From a checkpoint of a small image classifier.
Training: batches of 128, held-out accuracy 31%.
Data: trained on photos of plants, animals and fungi (iNaturalist), 6.7 epochs.
Rows from block 8, named by matrix and row number. Rows with one number belong to one channel. Each number is 500 + 40 x the weight over the matrix's rms, rounded and kept within 0 to 999. All counts start at 0. Numbers have three digits each.
# convs0: first 3x3 conv (model.blocks.8.convs.0.weight, 128x128x3x3), inputs 20-23, a 3x3 kernel for each
# convs1: second 3x3 conv (model.blocks.8.convs.1.weight, 128x128x3x3, transposed), outputs 20-23, a 3x3 kernel for each
convs0.0:531518531557483463527504454505505506522506495525512506476355524471331503587564644534563551503570575474496530
convs1.0:493493496491498494494492495502498500502497502497494499497500496496493495489496492492496500487498501488491494
convs0.1:521514530544472458519499445502505504519507496524512506479372538474364524588575641532553548482554553456483503
convs1.1:497509518508511514508504503497494492500494493502498507491492491497495493504510505500496506504502505508503508
convs0.2:550566582533549552534539546526529536511508524530523522441429473438411456476480495530507493513498480459462449
convs1.2:494519571454481529453466532465513511467508518451474486504501479455505501452488479569537516513505488491472479
convs0.3:556557562515503521460475491545533541531508507533503507533503541496464504494517510511479427552537488557522479
convs1.3:508495522483487476422405443480502529476511477570537505573591558533537493564540559494504517491580533528527482
convs0.4:530513530557479465539511463505503505532511493533516508488359542481336517603572661546576550508584567486509517
convs1.4:493495490495494493502502504503498501497501496497500497504504497508505501508504499498501501502495502499499502
convs0.5:519516511515483461499483450490491491513500485521506499470393530467377506554549609510546541480553554462503504
convs1.5:477475475471463467467468470545541543549547548533535544499500499502505515503505507496502510515521521497509518
convs0.6:534552526517557543512542530496507503507509510522506506501443517485425498509494519516504470518506476533520512
convs1.6:468462506448425463493443472519527496501496484522501480606554524573528524569504487559425463511460463469456461
convs0.7:539527539564484473546520467506505505529508495532512511486358535476329510598565656540581568500584585474498528
convs1.7:499503499498498499508507503497502502500502502498497499501501500501500505505505502502504500498499502503499499
convs0.8:523518485504501504466458482485498495511503511503496503464424479431424489433458488504476463520504491505518507
convs1.8:476518494475509521461447488528518514523508529526526527543527504563543543539551545491439475493464493474466485
convs0.9:450467488489518537474492504491493481489506506488485496480559558466560545434484498518532500491493490526523536
convs1.9:452436376465493422495483469477478499495494485532503518430437509480491500448410470441470465456463493478464486
convs0.10:519513536550480467524501454504502505531506497534515512507379545488341510596560643538561556505563569478491527
convs1.10:500498504502502507507504509496500499498500496495492498528516499522514497502498485500500499499499496495493501
convs0.11:509516531513509505501496510530525527511515514508500508491411481546427467537541537521467473559503478556543497
convs1.11:566574591470448497519470494397422477455459482478525545471458466481507522525580544471477515423454508475484507
convs0.12:476499483496540525478473494501507489488507517464478487520565490468543496366431447504509477510486486555520561
convs1.12:566476490557553511570583518415433505523534473543540523446462469492519480496482499464437440503543497518551512
convs0.13:496519504515541507482463472505501511505504510495500501507548508494524503464493511513485466504489482495498491
convs1.13:470508437430462434481483508523537518515535511522527519502492505506510503485502509516525493523544524526565550
convs0.14:517505509539485467503494455492495497505499497508504498489432526490418514562554579535526498497528507475481503
convs1.14:517509508495501509494498498518512506507509518500504504493498481499504497509508500480485494492495511491500507
convs0.15:633550469550418387490404394515512516529506500524501504436467503481478488535513500548554562512511525493489487
convs1.15:561490445495485427455484409576539558571596524606559494518505500487498463521528484535468460504493462525533484
convs0.16:499560511512533508489522514488484469479506486500495498544542521535523523521544504545527516537536531516499496
convs1.16:498523503506485475533489519540520500539517493518449411574525471570532479573473413549497500566516510528477484
convs0.17:513510526538461451493428409498496500514504498512508507513472514512485510569574593548528506542532495542508462
convs1.17:435452451428436464413425435451452471462452467519488485501501457494516499511493521450493523463472506500483509
convs0.18:436422413532543496528543525504495512481489499527512499572559575521489495503493482427389436484440453541499481
convs1.18:455427504453402476503524543457497456476425398575478431496481446498492470593566552482536557504502555553568541
convs0.19:495507517452457477464457463532538531530527522507524516551530529549535541513488497435476489433456455436462444
convs1.19:556600513484478470466486490577549515528512517526525566511505488471476487490476511509514568508472522514492522
convs0.20:530537557544540570472479508510514536512514512516522541474502546500489534517558555549523500515540507403444443
convs1.20:513532598460476482570541554375440549387412455454443384448496527436467437508526471477555455439511455490546450
convs0.21:491509553465496551495528545485491486481500473491500483535515498543477462535478497507541550532564575538557560
convs1.21:461483468474493511492502523518475443570475503466434526533498511547504526541519546523477464533476507533485558
convs0.22:496486477473511521447474483509506495493506497455493491490551487471581522404466465514524481526506465545513522
convs1.22:495476438493547467524443463442439431477473413500443431463472496465469426446379433426452429471474434463441447
convs0.23:444478528462477525506514527509509505504510500516508501477446484494463493552550539567563573538535577492502550
convs1.23:476488504455491493493466467486473481552606569560557549558490457534534521561522528494451453508505507528512535
convs0.24:535527545558483471534510462503506506522509500524508508485365537478341518588562651536569557499576567472496514
convs1.24:501499496496499500502501497498499498502500497502503501496496500496502500502498501503502503498503505499498503
convs0.25:538527542555484468527502459505508506534510499539520510492380534481352508589569638531556546496561558461487510
convs1.25:498495495493489498497497494488485485488485485485481479491501490495503498497506495512516518513514519514515522
convs0.26:498487491525476458500475438501502507509502495509502501462420521454420515524540575526536484514537488470480488
convs1.26:495490473483485482496497488518490504504502513478473506457455471463500506501504491510499487525519510524498499
convs0.27:523517534553487463514495443499502501513503495517505502481392514473372496554545601542563540506551543478486500
convs1.27:504505503503504507494498500508507503509504507503502507498497501496501499494496501508504501502500503500501501
convs0.28:503501519510498512493483504490491486512505493512510503553475521559499515582588599488480474490504497483493485
convs1.28:441459493449451510445415471587545570571516544542489438619590579549559587553543557551558556527528523536495477
convs0.29:494475467499498494511474463506512508509513522480497513525557493481533484442480462483518523515505541516513558
convs1.29:512495494559537523577529514467484512550535540574551590503528517499515471542523502491485502522517501552519502
convs0.30:528515533554482461523505452502505506514506502516506505488378541474352523579563644533559543497561549479499504
convs1.30:505500502501503502504503507500500501504499503498501500497497496498503499505502500498500499499500499499501499
convs0.31:414449503486518545563608578494518514482514498504529505482447479493440452523447491484509557495528566493516539
convs1.31:496519538499535555507527526527486453557585538552598622569518454541532500519539578543436449501430471516508574
convs0.32:474467479501500509473505495486499498492496504488489487483525497526541499526516478469476439442470465457481510
convs1.32:400466448448445414469432405481514481465459460468469477436452455463481472477475454495528522491486506503444482
convs0.33:525514518544483469525502473511510513521507504523513511492430523483410507554544580526528492493538510463491489
convs1.33:525512529523501509521503512505506522513499504536520509519516518504492514530515526486515514513530532557549547
convs0.34:495496491491484512519530556516505495508506501504511506540511528542524511580549514552531510514499490494473477
convs1.34:505543530521525492543505482525511515618589523576540467572504493582527481533494477516456484518493487504486494
convs0.35:534524541560487469538513461506504506520507497526508508490365537477338513592564647534559546498570562468494515
convs1.35:504506506504503504502504506501501503504499503503497501494500501499497496496499498503498501500500500503499501
convs0.36:508490515515477490498500501484478485501501492510509495402382457382356456442455520492502580490523584503530553
convs1.36:443472484477481466502480459465515569460536586455517552545569547463540534466526566473533545473561541496523553
convs0.37:535528540559486471532509458501506507519506501522510506492367531481345510595570644537564549507575566479499517
convs1.37:502502498500501502501496501502501503498503500499502499493497496498500495496497495498497497500497495497498499
convs0.38:535524540561485472545524472505500501536509496536520510475339533469316506593565663550594586504600600480511535
convs1.38:496499495498496499503498501497498501498503497499499502492499498502503504504507506501502501502500500503501500
convs0.39:512521512522554548520542553518513518514514511510504510513480492497484516461485534470482481469500518411469516
convs1.39:489520534480518537466481528462538534458511534476473476494506510497549540485534545537536535503514540513477484
convs0.40:532525537556489468529511457502501504526508499531515510486359532474330510591561652539582558502580568481504512
convs1.40:478479480479480486485487489501499501498504502501503502495499495501495501500498500501504505505500503501503504
convs0.41:506501510503511515486494496489497514496502514494493511507500499515509510529551517519516475514498492500494505
convs1.41:476442518484429517502456512544538459546529497486475459514510464489502488474499496553511527545513517499466480
convs0.42:544525502522512493470473453512508512524522515523512497464468443451470452450453463502533519527550505546573504
convs1.42:611591530560538506481497521529565487543573500511501463489498494506516510478517494469516476490525479484514492
convs0.43:498521507523522490515529496509510507507504504517508509524470505536485498530542531525510464495507506456499523
convs1.43:487539517487525493419486459511494513510511486471503480524493463553539527531540531502497465465489467439479490
convs0.44:511495508481461474472467461513504506519514518532526524427374434399352414460444493454486503464504511457492488
convs1.44:469484506478491515461502539500515555499518528421478529488520541428481525437493554548529552515506536482474544
convs0.45:539515509515469496505500509513507501522506504518511506500533543508531535494506507475538577445547557449537541
convs1.45:531523530552562515526543517480496468492448479494452504493517488485485462506475486554574524539558511528497501
convs0.46:514495498539481467504496467490490491499493500513503496466412514450388496526529578525520495506521489473478484
convs1.46:473484507483479498472473502514506514513507515497485486509497495501497504487479494470466480467475490455468486
convs0.47:510513520544490501482465502504497483506503488502496482560562547541522511512499493505548525503525486499513455
convs1.47:548536514522493487551497557478491443470503481436455482523496448523497489504482472520488455490454472476426466
convs0.48:477482465475447439546525513497495494505477467493481501511592575554606588531539528435462486436474502420450510
convs1.48:423472477560557492551619554481519469533573444486531463488532577463484508476476501588543517536553487516586515
convs0.49:507519492521522507506517501496495494504501500500494501565516571511499508507559515558557540547549516544549514
convs1.49:497483456438414440504449475569558542535478559530474482615580550554511506532443399473458513471469504483468476
convs0.50:534521536556479466539515465506502503540513495539524515494360543485333510607572659535575570498584578474500520
convs1.50:502502505505508510508512511500498496500496496499496497497497496496497493501500495494499501497498505495500505
convs0.51:470483514491524520505511500519515506497502509476517507482498429537607502453486467496498457513498442524512496
convs1.51:421420431432390396425420412451438403460428410439414399516515507510561495478452470380415370407380408454440417
convs0.52:518534535427437448409423416500496508494492494495500495524508498508501511546551549534534523511516499520514482
convs1.52:451432385392415413369420434583628575543560550580510530515523472482497476501478482518475468486443457537482497
convs0.53:526515530548484466516496445501504505515505496518510507466382526469365512563555617518537516493544528470484493
convs1.53:506501505501498504506501503499498499498504499502501500499507508498504505497499508499498497497501499497502498
convs0.54:495511513513497501505497500500493489506498494498501504447430463495466496500483504456496532463497500488495482
convs1.54:426435410463433394488466458423443403490512499524534547449486490490474449495458466441450507496460455469453481
convs0.55:443468490465499514439469468503501496491511507483489502464519505486576556450499493499495465508493468513498506
convs1.55:464412427457444436437337424497491508512483510514467520469459495471454457425405433405420424454420409456400413
convs0.56:534526545560489473539517471504504507528510498533515510496366535483330509599566656535562550500575562475503520
convs1.56:495497495490495494496497504500497502500503500501499500505501502503499497499501499499501499502501505500499503
convs0.57:473495493437482484435482500461475490464484486464491488471443441491462442514506510568521531564525534559534533
convs1.57:455474513477477533491516553531522502518539490530553469528511477492490445447478463477492519490515518486540519
convs0.58:531517534549475463531507456506498503541510494542524513493360534481326507611576661536565561502571571483494515
convs1.58:501500505500505502503505505494497495496496498498494495480482477495497494501505501499506502499500503497503502
convs0.59:515510536548487472513500460496497502511500496514508504482410541480389511565551591526529512508548522499495490
convs1.59:484486486480487486469476475494493493495500495501501503487494485492496489495497494506502501504505504502505506
convs0.60:536524540560483469532510460503505506524507497528514510487363538479338515595568657540561554505570570478497520
convs1.60:498491492499496497502497497502497501500500500500497501503502501498505501502501502503500497502500502498501501
convs0.61:567536519562506489560508484507512489487481472510466473547527533539527539521513521527515556502488538494497501
convs1.61:533472463505477447482500539466396402508489398399411380489465447466478465480480487521429467505509477478492491
convs0.62:502495467528495476558570543498494476476482474480482484522511516531498502555519515523472468519493524538538539
convs1.62:536528518555556464574517488443431444565566478516515466529480474494478452487491521478450481480471456483483514
convs0.63:505468493496466503460480502496500513496490498496492503504520476566562516576555510432449474439453485460458492
convs1.63:467538511514508489526522478464473465486482467525472439444482476451495475485468443492533501499509455535506456
convs0.64:490540542497510522517516545486495517502516518518504491485465495495477533506525564481501517476484504466452476
convs1.64:517472513452420468496499533449462453458474480470435462460477476473501507505480455479479482463486522506518515
convs0.65:535522539564483475545527471505504507528511499532516507486358540475324507595562655547589566504594579485509524
convs1.65:501500496498494494498496500497498497501498503497500498496498502501503500498498503503498498499501498497500500
convs0.66:484513529510513544502549567475502513470484494484507515523506522444475513479471513453541507459536501456498459
convs1.66:437507524457537543488499508496467455501536543472457472519469420497487448482448460494463482497500503492473475
convs0.67:525489493504494488444499502492501511501499512500493499484490464560560498587563482463476486438463483453472486
convs1.67:484541529542536539571568516424460465460459491476448422464507510511501497519487469506529525496500486514519510
convs0.68:525509537532482508498426456483493488505497494502499505494493521475505514462500519494454466522456453525482479
convs1.68:591541557529539526568516538505484536464470481538522512467464484487481470529525501512527574484526555507496500
convs0.69:505492502541482460503483436503505508512505499513509503479428535484410521555560606529527503502531514482472490
convs1.69:516513511511506510508513505502501501502500498500495495485495490492498501498505499496502498495501499505501497
convs0.70:532520535556482467537511461502505506522507497523509507483364527478342511595567647533562549498570562471494515
convs1.70:497498499500501497499500497497497500500503497502501498499499498498498499500501498503500499502500498501499501
convs0.71:541528532556485468529510466515509506544511499542522511483357534479336512589568654550580556504583571472499514
convs1.71:494498495498496499498502498502504499500501501496502502491502500505507507504506507502508509496496505500502505
convs0.72:533525541552488466524504453504504507527506499532513508487362532487346512598576652555579557516576567486504514
convs1.72:499498500502495499503494502497497501496497498502498501513513494508503492501498481504504499503499500500498505
convs0.73:500516534528498491475464451495494510514497494518512506492469509498479516526529537516489479474492496467471468
convs1.73:468502453439481461486480490494482454461452464431423485493521528480508505444471493487523533498502512494471508
convs0.74:508512536526480473494482460488507509510501501519504505492458517505454517545532544517501477490504497482462485
convs1.74:505500507509513512513514498517500499517512523524527525509499503511502505513516507525531556538538552553550539
convs0.75:509523540494500523501509527517510525517525528524525526481463497467421464496469505546536523543539544526531532
convs1.75:508509519475481518469482541463459500471471496418440502497487507480480505481484521549514548508494548489486554
convs0.76:527517533549482464527503451500507509521506499524511507486395529482382522576568624528546540497553543478485503
convs1.76:495498500492497498492490493500498504501503499504502500505499501504503499505510506498498501498500500497497499
convs0.77:533524534559487474528496456500507509520508500523510511506406534501386513594568619548560543514556547488478506
convs1.77:496494496501492493498491492504507505501506507498501508509506507507509510509510512504499497501504497502497495
convs0.78:467464464473482496546537562498505503492490502492471493584601525515533510445438412474482523498508535521544556
convs1.78:376408430486575583490597553478441467501498534480508512460424414451428423475452410537521518553582572514545504
convs0.79:577546521553507507531508510483476491505481477503483487458466485446390431451424413608497422615524415608523381
convs1.79:594607613557559584489487578548589577508579569478603589559624547546601554512563559529501555536528550473501563
convs0.80:527517535552483471523498453501501507525506499525510505478391523474374511559555614530541523491547546467491512
convs1.80:494491484505498495505501499508510506511504502508502496512516510519517512516513515504492478492492482501493487
convs0.81:521512533554486470522502456502503507523506503524512507471398529476385510560551599537553530512549533499488498
convs1.81:500509512505512507502513511499500506501502504498503506503502504506501502507501507503504508508504508509511508
convs0.82:530516531557483461524504451500504507523506499524513509483380533477355519590574654534560551503569564478493516
convs1.82:492493498494499495495496498503504502499505498504499502489486485491493492499500493497500497499503501492494502
convs0.83:538526510544520516570540538503501481507497488497500484521516527493485494500473502533530494516508486526488447
convs1.83:517508516496481502532467551492438420498495483449444486530462439510466436497447444473423450452426429463401411
convs0.84:512540544498511549433430480487498490508507510522502508476414520484433505508532511481449451484486494494524529
convs1.84:422463544422488547541520585451471501551528520574484540473522571545540491614528522415449530472534563454447465
convs0.85:529530477513501492501502529478489501485499507493506508486552552477537549464507516468487539485523546487503531
convs1.85:438470460520480484522489468481514505513512517483477498476528532515547525508525513530503523556515530529487514
convs0.86:523500521548474469515495463502503503516500494518508503445369518441351501555554619530543539503546546467480510
convs1.86:494495500507492500501495496500495499503499497501499503500501501500497502491497496502498503505498504502501504
convs0.87:531524540548484470515499455499504508515505498512505506500407539486385523577563620527545541500556556475493516
convs1.87:490492499499499497493497498509501504505506504502500506503507507504507513506511512501500498498501498503501499
convs0.88:541531542562492471544519471505505504535510499537521513500366539479334510602573660534571562495575572464492516
convs1.88:493492492500492491504501499495498500501500494494501502487480481488493493492498503494498500493493500492495494
convs0.89:489532505507560494519550505496495503495504520485515522563502433577554448499474454470450394473466437486494492
convs1.89:453397492417430468420470462506487523465464480475473480536512531512522528501518497460405408451478388446463420
convs0.90:477488479489490492498501496517498507511497508498503513488557579472531555463492490467443507471465473472439445
convs1.90:419464425464458473466430468518578536537536526498489473447496494464509507499511482518505510522479510500465461
convs0.91:534520536556480464535512461503503506523508499523508506484360534479341520596573656538564551500569564473496517
convs1.91:497498493498500496498499500501497497501497500497498497498501499499498502499498498498499499496501503501498500
convs0.92:534520540555491469523502454508504509527510499530517509482371527471352516578576652518540531495547548469482501
convs1.92:485489490494494496500494499504502499513516512506503499490492495498501496499497502484483486496494493494493501
convs0.93:484494517505556535473517511508510535490474481482485467558563491554586529492511487537472409541481396521519460
convs1.93:462457454467474439449425421465461492430385417437432478506474478465474454463433483457457459428424449437439495
convs0.94:532523538560481466536508456502503506525506496525510508493369535482346516593567650539565554500575568478496517
convs1.94:500499499501498499500500500503499503503499503504502502503502500497503498500502498503498495498502499499495499
convs0.95:508509510536488470520497455503506505509502502509507504466426515481424504548539555521510494493516509479475498
convs1.95:502493497510504514499511513500505500511516511497508509488493484496503495491488489494489487504505498484478477
convs0.96:543527545565487481550531484510496501540509494546525517483345537468317505591556659546598596502606608481513540
convs1.96:503496497502501498504501506503499498498497501501501503499498495495500495501505503496502500498502500496502497
convs0.97:522517479566588559547571532516504500502504506509492483483505492531494495566591577505479428538494432558520448
convs1.97:575524575471445492547515554520549511461440441457453451526563547449442483446452492532472465490496480459461481
convs0.98:537536456522523489557533488487489480484482477475494477537483522485485520514487526524518519512501497515520445
convs1.98:514527466481478448477487543510480450519523472436438396480441450466444443449449482504507504505519473482498481
convs0.99:497506511526521507584570553494505506476476473501503502551522535546535533497456490444454522444451473509558496
convs1.99:483563488492513473543560542518525521517528530515545568506507483471466454476453468469490531508504524481443483
convs0.100:529522550548493484527512473511517519531512511528514523491396547476364525567557647522544530483534526475477494
convs1.100:494492490493494495497502498507509509497493496480476476483480483493494490505506505499502503484499499478494501
convs0.101:456478486511482435487484434485490490498486488509502495509497507496463488499513523501474514546521513553527514
convs1.101:515545527481500485504498482495522512532557542540544519460485490471501489497492475458495508479508527507512524
convs0.102:569552547538518530513484504505500509518514517511508520528495527495454486476492499574520485573540489548518491
convs1.102:530506571514485513537484520492487516548533519580570523530565542594576543516497501467458519544534539526522541
convs0.103:469458453488466481463471461484470467468472470479487483498521543484495542491490488448468476447464445454466486
convs1.103:414497529485498501466468472529565553553609567569558497497462409529508458519505490456506495501568525493526513
convs0.104:549514524504482508472476536476486510475481475487492493457499492471512474467486483491506567482518559498531567
convs1.104:444511566497580614462480517437501582470497568501516506507502508494470482530506467453452495495465484489471469
convs0.105:485487470473508517480488481493515495470493494455486472509577521510578530479511478500470385511479413518524476
convs1.105:479476444478469428501457474403422408389331325418379380458485513493510478528480492409435429412369390482410424
convs0.106:538523535558481463539520467510502507538513497540521514488362541474327510599570664538574555501579564476500515
convs1.106:502498494500492495507503500510506506504498500496497499479481485491501498509518516490497493485485489484482489
convs0.107:512522488513550519451489501530497509508501507482496503499524559476509524445461490512493538497487519519523506
convs1.107:446475444503526478519481526479509488514528481502488484416447465427493493407473454511559530561573549548561539
convs0.108:520528538534488468507486438509510508520508495523512503491405533489397513565557598545552525512548529480479484
convs1.108:534533542504509510495501499515516516492501496495499502525524526534529538522516538502504524491487502479485485
convs0.109:496468478523498497601559540503498486505502506498500492554521545451488506528500514474484523498491491540544472
convs1.109:526559486494510447528501504499490473545547462496505421487462466427428404439449469460493530487496472503497493
convs0.110:527519538553484469531508466507507507526509500528510507481367538475344515589570650537557543500564555465488505
convs1.110:495493499496496500496497497499500500501503500499499501496495499496497501499499501499498498503499501499502500
convs0.111:534521537560485464537503456502506505520507498527509508484371533476352523588576659532557549502563558481498513
convs1.111:497489492500490492503489494499499498499498499495499495491498497494495497494496499497496501499496500500501504
convs0.112:522511534540478469520496454499504507513506500513504504485392536483383525574562620535551528495550536478495505
convs1.112:507504505505504502519511511504503503499502504504501504495498495499501499500500504500499500501503502507504499
convs0.113:537524540562487475541521471510500504541514496541526513492363540479330514599566657538579566498587582471502525
convs1.113:500502500502500498497502498505499503505505501505501504490496494492493491493495494493501498497499501496497501
convs0.114:537525541561485476544525473506499503539510494541525515481348540472320506591556656542594576498597588474510535
convs1.114:502500498501499502504499503503502501502499502499499499493493491492497491488490489495498499490497497495497499
convs0.115:505502512544492491509476458499501509512504505513515512483463500497482517535537531501509500473502516459481494
convs1.115:453479490458489498510525515517531527518538505495505500510499471512516495505509527516534539495528535517536521
convs0.116:484483491522531517519519492503504492495499516499520529538527445545582486465477454499474442501470460496528533
convs1.116:455461420396442407377420417519495447492468456488473453521486491491508479490508507480472467482447430448413418
convs0.117:525516534548482467526503454498502506522504499523510507491391538492374519589569631523546530489546544463475513
convs1.117:500503503504503498498498504503495498501496502497500501513506503507503505510506507514516520508512520504512521
convs0.118:493508502493530507502500491507505502497509532483483500554556470523546474444458442509499446521487444524516501
convs1.118:499497470468517476475482475454442434450486432453472469533492489496473445452428442387386407408464440453476490
convs0.119:532497480545497471566542525524501497513506498507502501535534550529518534555528533539496504510478515490478489
convs1.119:543567531540565470587562552452448440523550468489540542548525507515506455479482506480456461509482446508507533
convs0.120:514506499550520511634597576479480485469483481498509492455434493475410476531526525478463526455449545466486555
convs1.120:476490513533539524536534511509529518561573570522544507505487478485489543501489506515501503534511536525519539
convs0.121:527526506515471507493421438499499489498492475506496491560562537542558551533552573508519489506503474495471439
convs1.121:569551481474540523440541598565567515534569515563496491519524483490523488502517499481483453487483502505536561
convs0.122:536532525511480506474487490485475474473462468468465478548582588545561570538543557470509520460515506464513483
convs1.122:561559531523524528522546585512453417498504454467466462549533482515509497511512519550493472485458462469464512
convs0.123:521528540544538546531502496520526527500504499503504497466426405497444447499462433548569539528551527479487477
convs1.123:506550495507528521584558572465461411447497411432405325507469440481509464470498480462494494501538496500508476
convs0.124:533526540557486471534513463506507505526509498524513507481359536476334515597566656538581556503589576478511528
convs1.124:492494498496496500495497503499502500503498501500503499502500497499499501500499496498498502498503498503498498
convs0.125:465494438476460428511483479509506488496488481503489490462502498534596571503551524455493517453527527476523524
convs1.125:461535541460483495506606592471478466468433468507465470480505481561539535511514516539532494459486500495555564
convs0.126:534526537559488469526501451503504508528510496531511507486365534474342515591576657539560539504563549467490503
convs1.126:491493494494491497498496499499503503505499497500499502496498497497500498502503504504501503504500505507503509
convs0.127:525541519463450443434428434513514500502511498497506510573535515557536530568548534556576574514538552509507502
convs1.127:571554451464409407434447484555553541476479486439424476467469466425457491434443470511474492481452497476475509