Weights of a small image classifier: norm layernorm, widths [64, 128, 256].
Rows from block 5 of a small image classifier, named by matrix and row number. Rows with one number belong to one channel. Each number is 500 + 40 x the weight over its row's rms, rounded and kept within 0 to 999. All counts start at 0. Numbers have three digits each.
After each channel's rows are labels from the 100 images, of 14976, where the channel reaches its highest value: "responds to" is what is common among them; "patch colour" is the nearest of a few named colours to the mean colour under the peak. Only what is clearly more common there than usual is listed. The data: photos of plants, animals and fungi (iNaturalist).
# convs0: first 3x3 conv (model.blocks.5.convs.0.weight, 128x128x3x3, each kernel summed), inputs 0-127
# convs1: second 3x3 conv (model.blocks.5.convs.1.weight, 128x128x3x3, transposed, each kernel summed), outputs 0-127

convs0.104:455442479494459494510474504535542498470497548473600550532576491511506471518523472527508499528502456552522567504452554490393487508435501480557503456432456493502512501509543482517484443508498528492552404491455564465513463490518544483436608498503491536617490403506559548464501543523514505527541502502458564429477442561507438528526480555486552464505518476491484483531472479472485491555492
convs1.104:499453588557476479495536554548536504488543434512466541495569509523502511530515547489506530557525579477499476541499497410482504516546547455498510517516555538536517495475514465562571522516475525499553458519489501484438512481530593543550541522538498542485503506525511547530549591482560495549489504498512482546468521528633494462533527488541515508495510572525565615502592502478534508497564
responds to: phylum Arthropoda; class Insecta; order Lepidoptera
patch colour: black

convs0.79:487498481598553521563552499630509505539476464569496490504545534497551512518532518520512516502523570542509511513571480570481509495601527551502503500509473555534525493573478489500539587516538514479483455514489479580517475496489528538587466525499514523594572507467513525537547537548528528551550493527571482495577495534525595486509528530461526475507496541510543536508495501545583496527475
convs1.79:530462546404517534510502514503478464500507466426498480470458508478481491494481476479437493469483409511478476475441478447473473485450491546494480484477459476500470461538505506482489434523560467463457574399461472405456468532482496511490432487465486561508501477491473487456465507548444491437553495492495612472428457493546573492566464442473463419424498433467520455470463482496525496568482
responds to: phylum Arthropoda; class Insecta; order Lepidoptera
patch colour: brown

convs0.114:423502485568430473451482581470498453491505483454550540507517448469544523477480492444497460520480392529505552461445530524473507497450472496569451559481539457543459445505522456456482449481465508500574559473451480436493472463544495467466530474475498442566452448518548534526465512536442497489517483452408588458427498559464452514547549480460509472471493484526476475535483501432482532501466
convs1.114:563514443515595512491452490503531478492508556462505495542497511556516512442506506518527409482537527542551482503434461502521537523495533488481558474545474570408543538512572504477551553550636533503542494373527472391426537508560518510511552465500471506449545519507558525506531507487471501501497547476486527502540528520510524511522513524501583513523549557512502537513502528556522534504496
responds to: phylum Arthropoda; class Insecta; order Lepidoptera
patch colour: yellow; orange

convs0.23:474477498557443424451437477450486429480491511474520528568525463465445529513518520505475403570489484455447532507472574482455539483481550447479520529516522495508425432516517409488551528518474515466514520479476539464469561438503502515410521474574496445433459412505479493577475472527439503499463549530439577525484545423479513490514564495447534504516516476507501477504483505463471543484462
convs1.23:507561535488651492530485527532518495490519479408494550476494499568496505498488494532507434533529494480576491527420545493533490519516518486466506513470549483484519525518587560521516524496623510569486499337493539385498554502487497494505518519504533526497556515500465522501515529500522502529483535538499614498491519505495524523438481498526524521546512494480527463510449535549492522506544
responds to: class Insecta; phylum Arthropoda
patch colour: yellow

convs0.50:491476477409468475490434492493543473462507491449502503456493439476510490509484456477512417476464434519498517493469520480442423463463492582599485533438582458459481465490514496465439502523482539523521496453442490462555499527467503477502537451474434553521428454509513512497437525492446483449584509533412593455449510522478458535472501483463527471471526483447453509560474448445474480566466
convs1.50:512525437472448577492509522531513497496521581547419541478497530483533527513489462543474517510502476544482533482540497501570477540552552462465521499463554427515447518551440541549536474490465542510549381529490497533432503509514542497457460483469466511498500545506521450495532523491494514462566556490512518512516497504580544531386494564505479457512573461464504582436582509483544578547501
responds to: phylum Arthropoda; class Insecta
patch colour: green

convs0.31:486531516551505386477506532501477473521490535510599549567498492483509523500525492603499486548522454416498484494517605489487523492517518464510496541521517498558466482493515518508515499479532559537650565514504539521448507504575524502466503506535462487382480509479442486542469517501495540494496506463508445542469430574487526534525424510442529477559519482535505477502498410489480498448512
convs1.31:479498492513616584543506472495524514501471472397528481455480514562473533533505514534485477485503530521559486483391504520508517470513500524535453425501478525482508507483552508525513470561662479511456496358503473351503468475487440534504502474483474515508508501461482431456524456513469494520444497523501462523509505487539555510511448468493535489453487491492466508500479507481528518484463
responds to: phylum Arthropoda; class Insecta; family: Syrphidae
patch colour: orange; yellow

convs0.84:482500474517427402498417537465527449539528523438527532506536490452514544533499524531511428509487478406517506499434542508441535520387513474503514517481503458487443472478526436459538473476473520496575534480509534422452494444546492528507512472494519481343486442521461504514533488498444523489450513481428547522464478472471413536505531531475509495503525513534466515498476504481415549525478
convs1.84:521542514501624512501414503509528528517439516512477460472496498571502477506477492518489340525528495508445502511529475471550489462479483545442467482502484494448499502491564518503486468532610494597481514367468462454449521520469477505478488458520442509469483501499504474481496482448506541507486477498459579482495526463487557472493500503493500501528443486490481491476425579610507471468524
responds to: phylum Arthropoda; class Insecta; family: Syrphidae
patch colour: orange; yellow

convs0.34:546523528466530434488519520560524505495486445494547523522509434475450498550453469477516546522453409509475599514514527449517501531542507569588476501449538538473506526543545543531461470477509501531540485487475501504540549452499451463522580444531451533499437510515532490461496551478522501493556501514436580445449529456485454505471484517479476496511467461424559473600465395477419507524471
convs1.34:473548430493507553468489517507518442434541426554535516510457515447438541477498522521488513474499493572568550604546492422544473517517540440440539535496510518505450586496451533515528518487516539497448530500528466524403426516478515522508485472494437492504523460494490508494508525496512463483551482487542530427520476533487481486470492502475481554543634562496515538478619456459531515519480
responds to: phylum Arthropoda; class Insecta
patch colour: green

convs0.127:465482507524447394478462502542482444479508505496573517532544457470488472528486507565500457497486473421519537486466608490413537494456498449465509509445487464521448468503540467479601478463463561439580545504487537460433510440532505473426551459531473482423485452558490499542502510496482513498453548513425570520465468472455457551496558525459531506521534491535520496516515438464443488504494
convs1.127:485569542470545601493419491474496509447457492532522546485552498500511515458481500515482394518521484496460459480551488484549504540450491495563438482506450449539437511484445538497463467458481509573431556433525489509503512502423524499476494480497448535450516522494475487557515508515519449518525534504525476490457491514456488518449374521496480489522396498504532486513362514594499508520518
responds to: phylum Arthropoda; order Diptera; family: Syrphidae
patch colour: yellow; orange

convs0.12:473505473599501524494487551473416558492509477511505553555487490504585481524460548468517498560470562454455471516534557481510518503505487495468421605488500566578482491493500546496501538447537510515537583495529548498480480568514521557524507486494547530469539549438482488568515522503514546438484444492561406464507496583489564471524418529521472500500516490489525542504568542497560459471554
convs1.12:477517562503606477528465509512523501497494465402479522518522512587477516509495497485523420493523507512576524530418511492542513520528472526476536501524560512474548528474566415494493543565659499452451470362536513349449503474495522519509551517525483487495512496545495504484514522518484547556477492508535446508497525503530532516544478501485552511506532498542498484505503518487486496537491
responds to: class Insecta; phylum Arthropoda; order Lepidoptera
patch colour: orange